A small image captioner, trained from scratch.
Model: encoder activation gelu, encoder patch size 4.
Training: 5700 steps, batches of 384.
Data: trained on photos of plants and fungi (iNaturalist), 90422 training examples.
Rows from block 4 of the image encoder, named by matrix and row number. Each number is 500 + 25 x the weight over its row's rms, rounded and kept within 0 to 999. All counts start at 0. Numbers have three digits each. After the name is the row's rms in percent of the matrix's.
# pw: pointwise conv (encoder.blocks.4.pw.weight, 192x192x1x1), inputs 0-95
pw.27 092:506477477473505509490520536521506529479499493521516501489492491515503545513484506514489487513523533458524500517510476541511501435477512481502498472451537495537527474476469508485532531502480505516535508532504512472520527477481476504480498522518479447534499479513531511530482528467494506491
pw.28 100:447542499481508496490515459545500502493494519509525491503487510524501504502500493500491505512513510523486485506503491540538485506501497500532495539539485481515472536525495446488451485515481523487536488530490522521490510482494511449464520494526523512488480498517472557466496478497530452497
pw.29 097:524501490484461523533484521550515498491504490447541503529492522515496470524504474532468550504480510537475500528488473486534527490521539513481500474505512504457482462445523450513515520499522525519496541488589520498461492489537504515444525536475480494477510474509511458473530505448486512502
pw.30 110:496518540487586513514498512501491501508481471505500519547459505472529492504499508492466462507476539515498532496490501509508469488493492494478493516522474473560469487509544513555496478499522471501509576493460469477527500511450476494466467503477523483517499481496480519490504494497503507493
pw.33 102:503504517528506513509545500496506523507477524483508508493481476506477492522507502475539485483473448512597490499511524457468542510510497523522519498456459506518494456520508463466509522441474490481511502556500464506525493485490499469531473495518496556503497487517458523494481486523525483438
pw.34 104:486496518550518508494529481504476515484494484506501525479450476486464469496491494531489528528485543472531493488449507472502514496493478537500532467468495563557501501481509504534505477510523542481486510464482508505508541486506498529547516453496493532511460478508515498516470498517535501511
pw.35 097:489519466523532510493475506498504458510529497468504554555534501498503470483471466517499479506475521492492460479501531516510462500481488503477518522495524496537483475492545490479514481480500474494497462523574457506523512509493484483487470514545488489501484470485477509482460510445513477518
pw.36 101:550487528490485500472507465525499521498510504493498478504501517494475464549512503534526492488456477508504513500551472478485528506494485488522497490498517456507522493481523487490498524482521506511463511500515530522582481513532516523493488464511488484493508489463524552466477494504525503501
pw.37 102:498515509511497507489493492488462511490472552466517452483544537498555440467481505530549479460475487496532475510468480479485503528541490506509477511497489546481523515518496534529514498508510487490510528489521497505463541540484556510487537511519443481511490489479488497473480462483505522494
pw.38 102:516497479503486472506525546476486522492562518477463535470512514462494496510475504507542504481505534467492495519488529551520523473499515487540538506514552509497537490476497456532507504487501516490528504468495531484488451454536513540497490522507482520471506484476516470408529534491533473496
pw.39 099:531494515512528522506477510488490518528488528501507426505515505484562522543478501550518450506527458451500495518504477492480513555497473514489503504463472469499534472486494497487463526450472460489472508462484487507498512456529474510499548481508465495511559495463489522507510514492478510479
pw.40 098:536543467480499504505512554503462540503502496506479510506525494514511463533457526492438466496513525480472519491483521518463480502493508495540506514523527504496508543487477562544531493524464481481471495485537501527497480483491496554548515472503473529499504482522481455485522529496511482490
pw.42 097:514560523509546490485502512498492469496484509470464516510517472473493446487505489570508527473522518497545465558507510510516517486517524480477504528470487513462497493518500475461537483477486543537529499515496473498474542491482530491492510521551496483544484465508520495517515463497461446487
pw.43 107:462487493477527528492481482478535510504530502512451501511491508485522515561533505522519472505479515500502519489518465552496512502502512482517452499494514522497489487527492493501511520508523524479529513508506524506516488500476514507512512527537494498462520488465495543547479443502480504475
pw.44 103:522482511515471534532489479499491496486500505485489496509538502504499473462498505513507504502505513521508511488487536573488510549494532457478501467470549467499526521474478530444496518500492542509494480510476521455551454511521512509523503503595460479530490440484462528510517501562500498485
pw.45 101:483477497502528480498504510522495501492491474520518501523485462474457470455493504488492473525509490514519527505472490536490488527507498520509499504501464509540534533522516473525496496526562516502497444483500521512530502473523509511461557509497487483493460477496478472487548432495483525505
pw.47 098:483506445481539499460518527519519490491482468478525503470475529464516497484523539491510481459501503507521481526485474493462499492468495533510552463491582490508495513474520544484509527510501449547456512536513507540465515492456515453529506491538489478477525537546478495534520505527516494513
pw.48 101:497474492526514505493496522489522528500496513467509482486460523498468529527483533480522490537525499493515527514499519519501559509474504482509466520517465493541462490504498512519476486537510492517463490484492499477485492453489547461545449510499536525481512525494477496491532495478512473509
pw.49 100:509476512500575486479481481476525524522496474533513486479512499495514540503490481544488524476517495478513457474516528480534486520515536476488501481522498510458525506455515448511498500513514523459509452505530490498503537499492511509512512475513522519508484508526449493518536501506488435482
pw.50 096:493493515508511482461524479503507482512536561509497493498482502498477485464504463540529534472548528477490477432484493539484495476494539503522494511485491526505489490496464507464503535525517566496524507449467543491491474570454516461474498504544492526512471478490477567499548473511478495535
pw.51 092:469507472487497460502491515517497500465537456476491474547514495522476525495536470486481494496531502477495467484511520472457486477504526476587451517561548477520492530494506508487517530492475504478558504479508497469495519513531502494508509538524514482475510480504480494504546459533513507476
pw.52 099:471443505506529500496517529503498486541553466463503493503534488467545462439507486499449460471521559499466505495511476528528497525513489466480497535489576468470498494509475565484481470487529516513561516481481516536518568511500472501504465494502496496539490508472520490509514483461490533485
pw.53 095:475482516533471495496439494489499508546481490558509509482521462494491522508582476454532498496438502525511473520507508463492538486516489477537521559464480468503503512487545523488497512485503491517459490489488476489498523487487478520527517486543502478498478467523516481504500498503485505491
pw.54 101:495494478513479498537486489500500488515453537445464487499506501472498502522569463516527501518552476496512528532494522521474511501514523480536536549449506485500446503477500509503487475464469528478534485496481486469506505481495504505546550519475513483505461483481536540501495522453509507515
pw.55 096:504464514498475453522531495487468516490550485497455520495530546502539490500496469474516533543475479499520499477514469498488503496508503482552508500495471520482498514502521481499488465472527509485484463506505462499506530469494503450469498492517481514496500525538501503528520540512531492515
pw.56 106:481455478491491480475534485499473515520538524544549519512497459523538490474447542457533534485522552529545507461489497483494528493497477504497484510475519519492459498501505495488496519469533542492494478523542486527526481534492512468498504460478554516521488479502496479492512518470484555480
pw.57 097:560436479529496500485495498488521506505500479470527527529469544479520521498478497500494512524532459510514521523489484504500515542481466500537481496532493451484488448516523497510545535523493529493508489507492519454455474474531481518525522529482531489504520485503536523514467522472528501525
pw.58 103:492447516491507506478528516481502474495506471546482560527513509445484475511534498509419520520570501498524453450487539464530533526504485485507474498501508516516497505480486496531480460480493479499518508539505485495499482485496471487499513512489500574471496471501518486499528492494516493507
pw.59 099:495476510437500496505484532465518516503513506460521487474512472506511474535494496477525516513537500511516461508505518502496548477483525473495518486454485547546497470499489501499519505459458531514531529495547462527510488532554508485517529507507531512490499496513532501477450532480499482479
pw.60 102:471476501520571514501485521485472542456480508495502482523492483476534535453475496528543494490517496504499517497519514473452476533532480494506483477546477458541511499522518493473487448522493513462498541503491483555491473462485544542504479488497512513488488500550473490460445535470497477484
pw.61 094:552496518489465506485510500533467472502502497487510473485483514471461504499505489493449552504497532503497470494477494481507471503473523484518475450493516454485452482542461495495516537475463495488491504516508485554501532504532510506509502513533514509538466485528454484483498498472525526508
pw.62 098:479504513524525494475520454491483444522474492475499513476492513539470527516508527517572473485464521481498521506498459479520488510536463461489501526464505517476483492529503462504497529515505543531527502513519550473501459518526477511560483509475487500533455457481482490484495500491478511521
pw.63 105:531515485465495461479499523506475491503497507502508481504477494490488497506501491506493512439478469508487529462493515472479461487514505507505463489483496533532507516509532499520474451478496446536513480476549504528511504451513507515494494518496467511535512510498457503526509476522472498495
pw.64 097:495547507496501503500493489457546455542494494509502506527522495482544510499496488473468458561482508471532525465511479479511488517515498474519497502475526495482487503450470520498495507493487510490494508482467531467530515484531509514506497540483513493531500423501547540507525527519517490505
pw.65 096:502502507488506512457510483508465516521554496472499468524514500533531503495500476551470481503525531507495481494494511505459451504527471503510500474550484530549498527546452502503511495500524483499510463529483512521553456487478524519515515538473497512512509522536543510499492487499487512476
pw.66 092:531494483497459485508531485476489478513484482521505464504481521456423535531509466495500496524463502511471502477499520467505504542521498472523482501482526491482506504503503541486515477499494517471519485492527489531492517498529507501501530533533481480498499496490535496480501515540574514461
pw.67 096:450509482508517483508475537528491505522500498525486572486521514513497500520491476490514502510501476508499497480478532479484505521539443465513493475484512518479499515528471531507507517490535518507533496494528529469533421517500537446489516464521500479509513534526507531500492558473462497520
pw.68 103:507505497443481467522531515459483486487501504517464510493526510484504492486449453511482492499477507490534532512535455469456502513473450551484508480457530474535487498525483474508535519533554498510483450503480489491533565483509494521493489542516504523493517482496495515490542488519506476461
pw.69 115:483494473453514512503485470519504507520471518516491488473507487485516478517464488508488494499497513492535512488479509496543529483509491477487443579470506549522495497502521502552469467491448496512502511511472523468482489533480489508497500468513491515507535498464463534403526499503438512490
pw.70 105:472518470503487520487519497486481467470500477493471461489514484505492483554533441458507519465530512498505504534522470500537470529508483485546529470469476505468497556453525480501468525518524468487495500471516533499499461546508527515513479482525522493516528521510508459482503471503482505506
pw.71 090:528519503533531494487542491458487483535532546519453525486490507474457490535486497514502495481519469522485521474515484515504498499501515524512502558517513530546483516492462473492525512467523504477511496444534453493497493454495489459518477547513470534524515493484469479504515494486569493529
pw.72 107:497503493510508513489537468430487487514563470497500498481518486487547507501482497466541517520501500494446525503534500592498491473524503507529496506479532484500467496466513491534503470501486527470540497468501501446506519485523483519477500461502526493476523493486479522520468525508488532534
pw.73 098:462500487511506513503514471486490520495505510476490507516470566477445526538506494504483506488513510500467500460487458505489459545485479528531440526522491513472507503508537489491487468498450537471477510500505499507485480502465500533525499502490516534493484470493528527491474453537544454545
pw.74 094:509467517471500514505534505487501511495472494460497507533475561507471491507495503536489498501493511486534498503526507500508522500464455562489493478456489516491490514503526472531533517485522512512513499509455518487526498446517546499545505513524514452468502453475520506471505519490522518513
pw.75 106:480480487511476516473531507495467473534529514487484539491503503468507454481475464524503486465523462498546486505462547529468500508485477509534476497480481515495480480489507505504497436505458494492513502546514537538455516539483501529471545477515490506458515504467494500592498490497493530497
pw.76 096:521486513504450509463486491478475541476512478493499539484537495507492524503508459471480511520517495484495533465526468496466518483482479504483455526538491492489512509476508521473507516499492488545485515509528488493505499519479457499468509510515485511464509506488520533524506451515501476521
pw.77 099:474483485526558520504522505522568507528490530487494557463449505516469468517481513490506530533506503511590494475452499475497498488478460508488509471482538542523504476492541490516495472479505498469495467469495499508522549508504494469556468493492484498480507521508526516492519488519530479528
pw.78 095:486496483495537504524536497527517538473491512459553465528524497486518493490526524466476448502522518504492500504507543566498497486455445492527522481552473470479488558466531491535467479540484504487537489468510504518493503558515476490483458493523472499515493485468483546515522497495533488470
pw.80 099:557504513551490489481481524531516458498513515494480580492524497520517468473492447540463503495489488506523502518477497513517464489503463564538467499483503486503487508517475519499506485524514512521479493494476488523521488484549502495503488495510492509493486508540495533515483476524540510512
pw.81 105:511520486538498516535494496515518472476509499490456543468508539499498520535468554466504566494500534533508526568491506465501489496496505498524446496508468531519482511477486495500519495522530489450512508469491472497492506470494489520521521496517491450527525501472472547513518444518524465540
pw.82 097:489472516469503473495531498528534478468498469501488495530453477479470499513490502491515511518511460504478481491518499507472502478503478529504517480493522506518552541539508487484481494532531501510475487543543508523474531459487481526503527458431483495506504504495540482523456517486495477475
pw.83 108:495517499517519443514498482505431508510502496477502529498493495498467442464504535498547523498529487468502483503496478489498478480523508471514516545492495521511492517544506514535496481549501530540499474575542492512496473506500503490488518506531517547495506484517525547477437501505507457487
pw.85 098:513471508506484532509523496493481484488530506479495485484489524467493467512533475546436541482485557486531484532500490493470473516493496511503496479557456496517514526479465525474493473486512542523493512494594515500498518517554547487510489513482478492512491516474455501465547522530480457540
pw.86 104:508520528474527554523540463487512470520574501504514506499545495489489483499520495478464493476529522488512518500526501529487503508477547525485491482488526476528468539493489511481468482490474459478476504485485525607527536506478512451473472496451473510487493471520498525479498541512536487466
pw.87 101:504476521538502447507502551505489488480469537463504509509460511503512462491501524489461546443475480485516491535501524496520478491460492488480521494531503533463475514479495497485486504515462552480545550520497481501502487526481502501530488567464504485464451487486476523516528557497500481544
pw.88 100:516475482520493538453509547521497536487486525485514494505501506508482472477479578499449488532546503517500499465504515443551499486500454538504480512481562540518484537491477479488510528439481573507448515496505470488494519520459492496475463508474496535491483538496476501495506487524467493523
pw.89 099:509536512498521535495517515471486517475471520474484486487540461502504498481511520500471475506489496481495451508525524493498512481534514462534521508505526494509454506487484512473521531478490517492508491508463565533475498512500480481560497539536519480551484451542476480529448551538488534484
pw.90 106:499495520479528486483513528476512487474513483549460488486517485473481487507495537496528511563543486477543525534506531494519560473538521505474511478525537513530520512487485480512484476477536501489564520515479483491508493501513490483477514509484471456510478509484543521522489485518481499527
pw.91 100:499467519545555502525498505447537516507497519477523471541505490513499494520485457514500494465534451493510502540508496530477502513504520493518490500474538505503484504469511477483511510509529460478498487494550517483498495479483490519470475508492498503495503493494541488485490491457525489537
pw.92 095:500482515457498542517540506566486500502534474466523481488527475509480519456528518502485485475495526476465487490501544435485503485472483513482514487520501481550468499510465489474510516491474479505495506496495479522499497513483479523469485530456536499539520523510532525476541507529520490492
pw.93 104:507467494521503475505495511520476502505541493512496519468505478492538492447527451505505493474468470508483541529531499497492534512535460504506463504502490452455503510506498515506485485509516541519514519446493504473533501487507501468478505502494520525485521526514487507495546520489504514449
pw.94 096:508546502500506521489483472485537525520508445499515476532481534458483506509515513464536502432509530502505500493520488500468517533488504505471514488500500539504502483492500512498532483454519495463471501498499486480437527507509504484561504531497529515517509494540527465508502490463509496504
pw.95 097:501516480477498508472542498526501474497497453505477487454458492573494483511473526480459490488501478505461530468516496502489458506535457525527470500536504512490498484473542476509482564503510498448519510522527513490496473488531498499500504503519502474521457522494518525515523511463494480515
pw.96 097:515559508502510485507511493469469489520507511498500500525465495495514508528501479483487464498507520498527514508479476477519481487495527499554541499456529509469513493540498460445503492504514509557565509507481490482519545495496494498465515493502500522482507499501547532513517561517509492519
pw.97 096:514543524480531498472476481502445482499513474449506472489501498487514493471480506514491506461528476536491516477549541504507493525494450520495453486520493478527489498479507507498495504526493479542473504508525510534498531537535486489458488523548522535560486504488469517545475492485472520513
pw.98 100:501516488576477492531514510425520513509486491500510501519535477524488505480475518530529535505526513498491482462502493532504511511477492514455493462482478525456526517513551480482475517487477470476479499456541538498470549447481522498495513492570490480496522451522450485492491495525499471512
pw.99 104:500503517501487539521511502495479499507488501471527467483539509495534463467520465507533530493555512505508509533535520468514505510504500491465499518581454497497471499548511489488469477529498456490481512462477504527498516512517508514512515479481476520520510498480508539526542508467512515508
pw.101 106:515464477492502491510502556477526548473484503489523494484508502506498516495473483470554522493455497532510520502556516525489460510515481549524530514507489507462501469507530460499530525483519549494517507501512496559510519508482477506502486539513485504456527475517505506515490516450463508525
pw.102 101:529483510561507496477524518489526459510506473537507499505509505466510567525536540505527501541528510482503475510507515521519507533475507491502487522427581472526557474547476497530532478486545478468523437503506513467473471481523507494472506490489452469498498500487527465509507503497504502504
pw.103 102:549468479486482499514536484447485462519476556497481473491482507460503525504550468466486528513473474446557550517484525460514492516508478488516508490454461498512493514549552535473492480520503483484514526495522510513515478511442500499456485499519515494546506502507499488551488465528520473510
pw.104 099:510510508502528503534489480494510498546510467483484499513463493494504488502497566468515509478502474467485505479514495471542475484506527494502485458483489489490427550472469469536515553504453478542503525483503552528486482496510475484524489468533522475497487498531508520505484450513466490525
pw.106 102:510471492485531516490536510535510513496484545483518494549443528515452482513464513565492501469501501449495494467518515530514439496485521501509466474538511533485519512518493483479512496506490523546498511542478511513515460516475513491564498490497512470537511457500479498497511484509506475504
pw.107 094:496503469477485485497526524501498486497469559501456476474490481487468473476499520486468502504458508475541537507491504482498520508512506467484489533487478499484520482526512511486467534508490452549511466443491523467477493495511490497470505492477502518480510542501493526470496520496495488491
pw.108 097:519506484519540535496467496491490517515507473513476519439528503523511524493493505531502476478522451489445523472527478536488494484491451455515538450523458466521472501511505517490482500477486506519487477516522516491496484499490504490544477491553504498484462518515503499564486501514484496504
pw.109 094:504490523501501492512551504518504549558546516473484482526480445510490485545505450501511505479516462554521489511459510505537524496504509469502477507489513462501505522539514483511445506458476470506473479532476459513469536482498495541469550500475515494491462517517548449557486496480514500487
pw.110 099:501498454480539501508462552512520481525489517506540542535479507499457475530460543483522450528487488492475512486476538479467496517550500485461454483475513538517511534443485453437543459477509513495468468498536471478516487506499519507492561472507536454523518523479464509471473485507520518479
pw.111 100:508511479469475531465516464463516512498507463532513490526528449469506482482514511519475487468483495508506515558473509501536504535485496503502507528532570492453491499485521533545490506456483467514531490543538488495562513493523511525541504475469476480487492486482527509475504472509483516509
pw.112 098:465507494474512524501559490493447494520467503484492492556476528478501510501482472488508444489508473569525486503521508504511496482498508467538506538516508504481549483533485513476487514466490460514505480490477484477558445499505481505490512504469511493494541538525503467501470510477496517500
pw.113 100:466508527471467461469470570477541478465471506484530507478479544478447567515486509523483509493531480523493520554487501476514470502491492517493514490492536480514510468530466523494527523520473476495518513474533490476500495476489463524501501473508510534514539492507505550523478503524534452511
pw.114 106:513493498508481506525460505486523472497508508514505554523491508488491489507537469491540549554476550506507515520530495524507547550476508463519534480519521559516481485500481491543489493509523533506489501468535479502483460520468496509487483516531501471455536510490462432533547515519482462526
pw.115 101:480581503443433541536510489495514485491522500490518479495484508500482436540483465511469511465459509524484514475511493511505487529528510467522469537484519533499472481497512475494490494498544501504497520538519495472492476516524491481495499503499499534492536468492507480446489503534516482465
pw.116 099:488506555504533527463466507499506480502503526486493431540482524496505502475522483438495467479514483506500467537507492458501498471487501503523508473504495510496524489498551494488500499504529457526513498531536532479501495496526478500482506482504542473489465492505555453507497510476498502543
pw.117 107:460514502500532483501547485506495498495495497510539508473493477456495485468517492505480494549530488509492529507509504493503542519536518515476480478498473495534481498491477514532496501510531450462441529488499477511502508443537468515509495534473526538483485520463506497500482483500506506487
pw.118 098:470482505507520514462496467542525548505461528493448519485515506531467480496555471466473506475491514520501460515473486501475527462480537490499509527455497507476492518508522485473508466522554453490517503493465465466503557498511486513480484532500482520472519462487523522534536507521492493460
pw.119 103:508492487505481455453535573481485450482497480485521493498463471491489492506500514465496516497500530475483519518537434502498515492509522497515458520512525551499482490512502469486472486496474540491472530531494493499482536512529521465523523502508506481510512479526526513518479567513509505490
pw.120 097:498498500482484495518500484497531524440502494495482475489486467498511502505471533587531528483522520475531474489517483490472484549499505508511471421460497517498497516513519500506505518467565471476510488520493507538482441520517484459490522518504518463501482515490508490493495494465478491527
pw.121 096:494500501528492475500492515524512481507503493509494521497556469529571514471504512471574470509493508493496476492465503551488481506506465525489537508525494500506452452476468500491491539501492526544501470551502542486476532527527490524494521501492474465564546489495509513475497482514498486471
pw.122 103:514483523492504510491509513454511492504541502495497516466522477475533510487512513480513470489466483510490512488488493476523509541495526562476508493496508518485512473521493530513517510508518495558514479450540465494509508500525514534511523524461458481493495486522523523520444532525538495465
pw.123 100:513507509540521443517505465471491514499509510532534525523480500529443509528528531584530479494486484456484454519458497498493494520472476547467515542473476501502485497537463501475497505523508451502533482531482482522475515529467546476478479499562541505496527488497470448497478498454484449500
pw.124 098:479508518512515500515492552504478512552508458517491510537532497537487494532506473530505485489491541484509496530512555496500514457522482511503472486465495511505514509492496475495477499564490503482549493517493496459487479505496547504517513491473516482492515493445508538465458515479499538503
pw.125 102:533497529518475510469509490535527499502497492448487526432516517490501435517500479505487507510532514526483539494491507481484464503522481508525460487515553515475537476522494514481491515517485494513486501517515471527479502481502463491471495492471503573502464490459504486518511466557495499500
pw.126 101:505480545499512513495463462506475502547467469500508460440507496454511475508543532511487509481485496463540447498494523488495491520476496527546496488471449498510529524501511527499444466513477473545484465517476484488507458527493515459521468502504478539526480514492493483506509493470542495479
pw.128 100:475482463495524506516477488528521508483545526444510488527515468534498489532537491528505515503535474508520476526562502497520466509476451498489512491521541508502467589461494589474464502484512535485504477500516480524451513541492515474479521477481455511454497477514485506497520495465512522489
pw.129 098:495475513487501460517544499501495534486489515496530488517489497494530531505538466477453504492497519517507520530479484509468506515562494486489541499502506515475473518477489501480503499518487465523514544507513486473487527482530504479565548510488517529472509478492525492480518499469508457513
pw.130 100:527487474549474487480481496467494483506532474528528526546522495469500528495480504463550518538480524516439549510505489485511496511498482502492509503472487472471508459539535505501473461484531489523514414454521497525516538525481512455478526524514506494475482544494481463469478506539493525458
pw.131 103:520485501501455489473509511509568489492499476483497549489505510546516503513440472502480496477537484494535548543519479480522495529493516456521536509490489535514468492459514513524523514487503523508473508491497501504421493473528513475447514485517494523533494487495505479511473511449452469490
pw.132 098:462494481460515559492498510529468511516486504485532529468476522523482495529479479467501494495497461472519476514496486499484510519441494502530473493512460500521493540515524488503518502449519524499489499450515501496493474489475507504537507479545495485499499471532511499447508510535536524517
pw.134 103:481510497456496497509482520502540516484501464486495513460488481494517514520499512600440501459489489508466514467506492489461530496475531502485456530534510482519500481471488479476471520523502474494502467545525472490521455502515532520508477528497441577516500549528490446487489504526496514506
pw.135 099:444528530529490516478502496495489481507482568525532500489500475519543529525474508468439531496483480458492527489494486506528528494480505499496487498554511507507481533484506448487457481470481476527526495472458547518482506471474519504490489479546524489511483514493501505544472517480518498475
pw.136 099:557471509507517485517525522501546486520516463506521495479541530490483501499510511461503505509450492518491512529486485520487515478499451498536505493491481522514460517577503532472439505487531507515500560502493498454513517515554543485515466548512466515510477555487517522505535481558459463507
pw.138 099:475479497491506522489498489503499489476468557457506543485484498455521481485493511505468467477494448475487479467512478576535525502454506572534511505470548528515477487473490507484473499489498487514504465451522475479496474503525473509506500528458526523478523498509512500531492514486512488520
pw.139 096:479547478486510482497513500507485458481486451486502527489514498490487520508496489519443464484533523511508496493506490517482531501529535490487502475473439512508502492533491505484486498461511466533501483489504546515499518483504524516503499490512509523501481497500537474492496526499541487476
pw.140 096:459492489468506460501481494451542489481535533514479534510521476462511435529451484499493501515490452528471516469531534512501500534531481493524501458493495480491481489518523498488493518492515532498451505519521543493501499524524530526475510495501472535527500534467526534513472506517502501486
pw.141 097:502533507503486536529527524522512515473486490489508532446503535534512515488432493516467528490478492505490502494469503495438496483453520511530480510586484538490483536521462489504463518524472466520506492501482478458491496485496494478536493461509482493496498495466498440495513534600516517509
pw.142 102:494513506479527453499502525484499484455493524533496506506533513525498490568512486515481448524565492556521493506513508515523538504455498501497485513504491513515500522521468488505498514493524479500491507516491532476511500497459504569493465483491515455511536517528505501467486502535484484524
pw.143 097:475476515519496515509464492555493522499481495501461475479499494506471485546498508518477485544510506522498505476568453515502481510501481472514513487457458504518551517534510527503483536502479508492483456498510486488496497574496541512475484443464506537538503477540473478492511522510473491490
pw.144 104:528532491494501492560494480479468500477486477513476501502516516490443533536495500519499489469466482456501471498531518477488464478448504447499501503503462504507464521518538532512508517531506511499525521521501508479468528507517516488466509502535485472527486494471490506472493469531500488472
pw.145 103:521489482511463486479489531442497463483479511510482470470482550506471467484489492488535507474495469502497537517462500494434507515531490516488485535510542486543560506542501514457547476515488513515503511463483453522535474446520543510481518508484477504505519501526499527521499511545464502455
pw.146 104:483496548460494508519491529448542479484471542507566527513460552505515517485512450513521502569507488471505459538529510519537509521523498471511478517479536511478482465520461510469502466509464513443503548504482520527482527495476506500526496519490523503462530494513476473482488512481440466502
pw.147 103:509493495509470494478516485510513497477457470478460456511502494532476483524536497520481489480556522428529472488472481492537474498521524521470501487474501503498492510488518512492454476494521517521511475509518519502507504545508509494481446466500490480502545503491560484441532450431499461480
pw.148 104:523495530501492493484491499533457499506546479486544468487521453494492530537500497505441481447537504474514510525485501509489538524483517493489468508510509514509524504526509484500484500501507481519503535550499501527480511513548551465472473537493484526525501493484477532506518479518472508449
pw.149 098:480498526499455528529555520494477509507488490514477469474521510474498497521493460487484492480459498499540461499549522543517528480485491511492498454493514507484534529485475502504533454457466522517521457542535507515464470504504484503458517482492472496518475516462480508498482498530519458472
pw.150 099:486519468514507507532490506512494494492487532502494511446532527524487475532495462490468489492516493504544470507491526489457527483499487506476488468493514479504517502459475494486460482512491521512487487476462518471499501506509521530486519469500497494482494516471529543500489515449499492521
pw.151 095:498459447473508507479544516511532494536500463461485450492509493527485454477502501508475438472480515495490521481474494505507529511539477579532506486519523489492504492500482506479515488491542526512517501488530474493483546472515519540527502491490492488496499497508542499472475475531473462472
pw.152 100:470479482541517485546489475523516490546504560498513483519460528494510451521470516563482531532482529506500555486500510511488511524492485506499515524511512486502476510495490462487485503516479496554471482502494559546496499485478463548499503519524518453490474531570481507526490517499481502485
pw.153 099:518467469497559488483516486487483552502520485509549514500509450479506506535527469464476528477508525507501537522510535484501533507529505493495491534473491504506543499460498477483489489537503532536510529505511505496502507482488563502495540497518453527471495491491491523538523501486486492527
pw.154 095:514508491489493495481496529534508464558483502470485473486467545487473531490542480503478499527499498499530479503530514465544528534485488533509486492521508529516480516498453496506482500522489475540445480501529488513504507498492467518470507491490474534477464535469526496504480511490501482567
pw.155 097:470473507460476480506478485481494495498494527512459513511456500477515475469498481471531497469543485493486529524521493491528489495523488455539531522517527493527500529472521496442482523435514488500508507518454479481480546506492501507473530503482499493553458493554553495497521494500552526542
pw.156 100:517477526494472462502504455529510531485495480480464549505491458511491507504462492500513468498488450478530515420484531553465520523492533516507505446502514516499489492497446500506528468526525486518531496500467495507579471502549561483486483498491518497516485527502520515515507529498505535510
pw.157 091:485496507509488451498519521588467523518460499505492493531516489546483502520514518477464442534454499475488493510455520472526490511561484504495528488510519461559521485495502493492518522478469461539529505515521498511499513517477478497474529472477494504496515481510504501508514526504506512551
pw.158 104:474507471527466528484522506510448517487502490531488541505536518486480575551518517501475459519532522534489541517491510502502486458510487508507481520484488522503542498507533524468494516493505494505459503472489522506495504490475519484526514544499473484491496524450527455492505484532533509499
pw.159 098:478481543456463536498503507494450507496489515438453512509511485465504484498474488512486501517544482466540505480471514515481492507514543485482475478484479509498493518504499479499489521498533513509511495508494455501505448509438502489500516486468518502533488519500511467527475525493494497477
pw.160 093:506482504514504468543471521533520515458489483478486455474475504487527453500472468492499531485477487499510485471504494486510481520514477474505538497488471442491518483495518537491483492531525464580525507505480490524510535491467471517545520532501493523455475501517509483477512483550476507508
pw.161 099:498520454571480523537591508511528475510522492459491502449505489567480492512494544508524471533511472456494516472503559471447495519480509490518496465510528517524542495530501471516509489461486487453503509496493522456504529507514483493449485518495509473518494496521525508493517512559492497505
pw.162 102:491465492511493521519540520464507484527572476500515493519475498500548461527512484526536502473491510462505526519500522510490467515491511542475479501481485474498478541523521541505492533486499492488485503486495522483466496461525492522491476482500477467489496499472530519526528481498494525505
pw.165 103:518495496462496488486490529502507478439474511520499494484529470534484475527506487483506480460469503489495478484493577523453478546482521497483513535499514500491515474534475489491489487505503495480465501545512512527502509474539504503505474496529479530492553456554517551441485499477518512456
pw.166 100:519516524469551520494551547474472462534492531502507486506501527487524452517499542478478487497488469493496489523544522453432529502450521481488501532510477500445504517501503532507539517567461482532520512512503526472484443491473517521491517530541493528512531493505491490516486479495508514528
pw.167 101:492533488495528528457539511479453468520532515466512515488495490508494439458542533483487524499471512488497503499512514504518503503494491505532502504515524477535517496522539493491501485512471522467476518516515552521499509488489535532492484458451477515487511492548517553510506489517494538523
pw.168 109:512488527554498504485477513537516544554458550500483493513494481502516466519484493544521517480496488478528511502501511420474515491471501508469457485448505472522513471505521505483461525503483489587495503518464471508480477482507480510540480509478511467499515495512523494515495512551503511492
pw.169 101:464532511512474515454522462508470456491512444492500522473531538481515484514465508492537521507501465444532557510510496541490501536500480500514566517537507473514521499464498548502490479465500478521542500493503497491475464497501520444504537526503478487505496520472520510488462523531486502520
pw.170 106:499533509451465477471511525500519491477542525495502488511469484485508525469468536507534546490502471439508511461484513539460483470485542471480507454500489508492498554480479471483492470484560482504460493471464475504499549471487477537465480498489518537521505510526531525482487509499553483486
pw.172 098:453546477513480489496497484493502483537472479460505522514499519527527534474493474550507487526548488493496483509487474459471496515532461554472516522479516485478498490470512510467494530501469512475533506463496506510459511517494491501474530486465489467520525493496480490480522487530506513516
pw.173 100:478509493501434524547526503484516525515490488445511492489508481447488492461479482484501574488499522487517530483533544488534493537504513508472543488515493513530464506476528449476488489490542539505479553486537434488550498505495461539498461492495514519499502486515490519502502509516500485508
pw.175 099:493513516492453502520476504539468436464474536521456470475460512457498457495463502502473482494460500507506475533507510519522509543528558491522456510469485503507504482479475459527483504510532473535492523490508484482478530538502507500504510467508502493566487515485526518512454494498483520491
pw.177 097:502490535512484512516541496486520502448526489496523517475512496491471492524457502501462519519463529480503474459509530496458498488540525450484482526459471519532537499497475481521484480474518460539534494480515491474496504495475511513506532505482533513512512507477521495509508497510554552475
pw.178 103:511485497528488509495501505478480456524484508499558502497475471480497515483513560539539524507470496478504519494506516513487521503527471511474501499476474506480458479497522501467477499522502489490515513471534540496474476507545565494493493562538501470486518529486486510456443505510524478466
pw.180 105:489490523524502534464529489488519515522510467492498506497448528552469469494515528487510520541509497513538457489491481515482504483500540501470490530472504520485510486500555529473486507503478494489507489472547546494455534508443480451495489476482476490484488505533495493487476568512468485517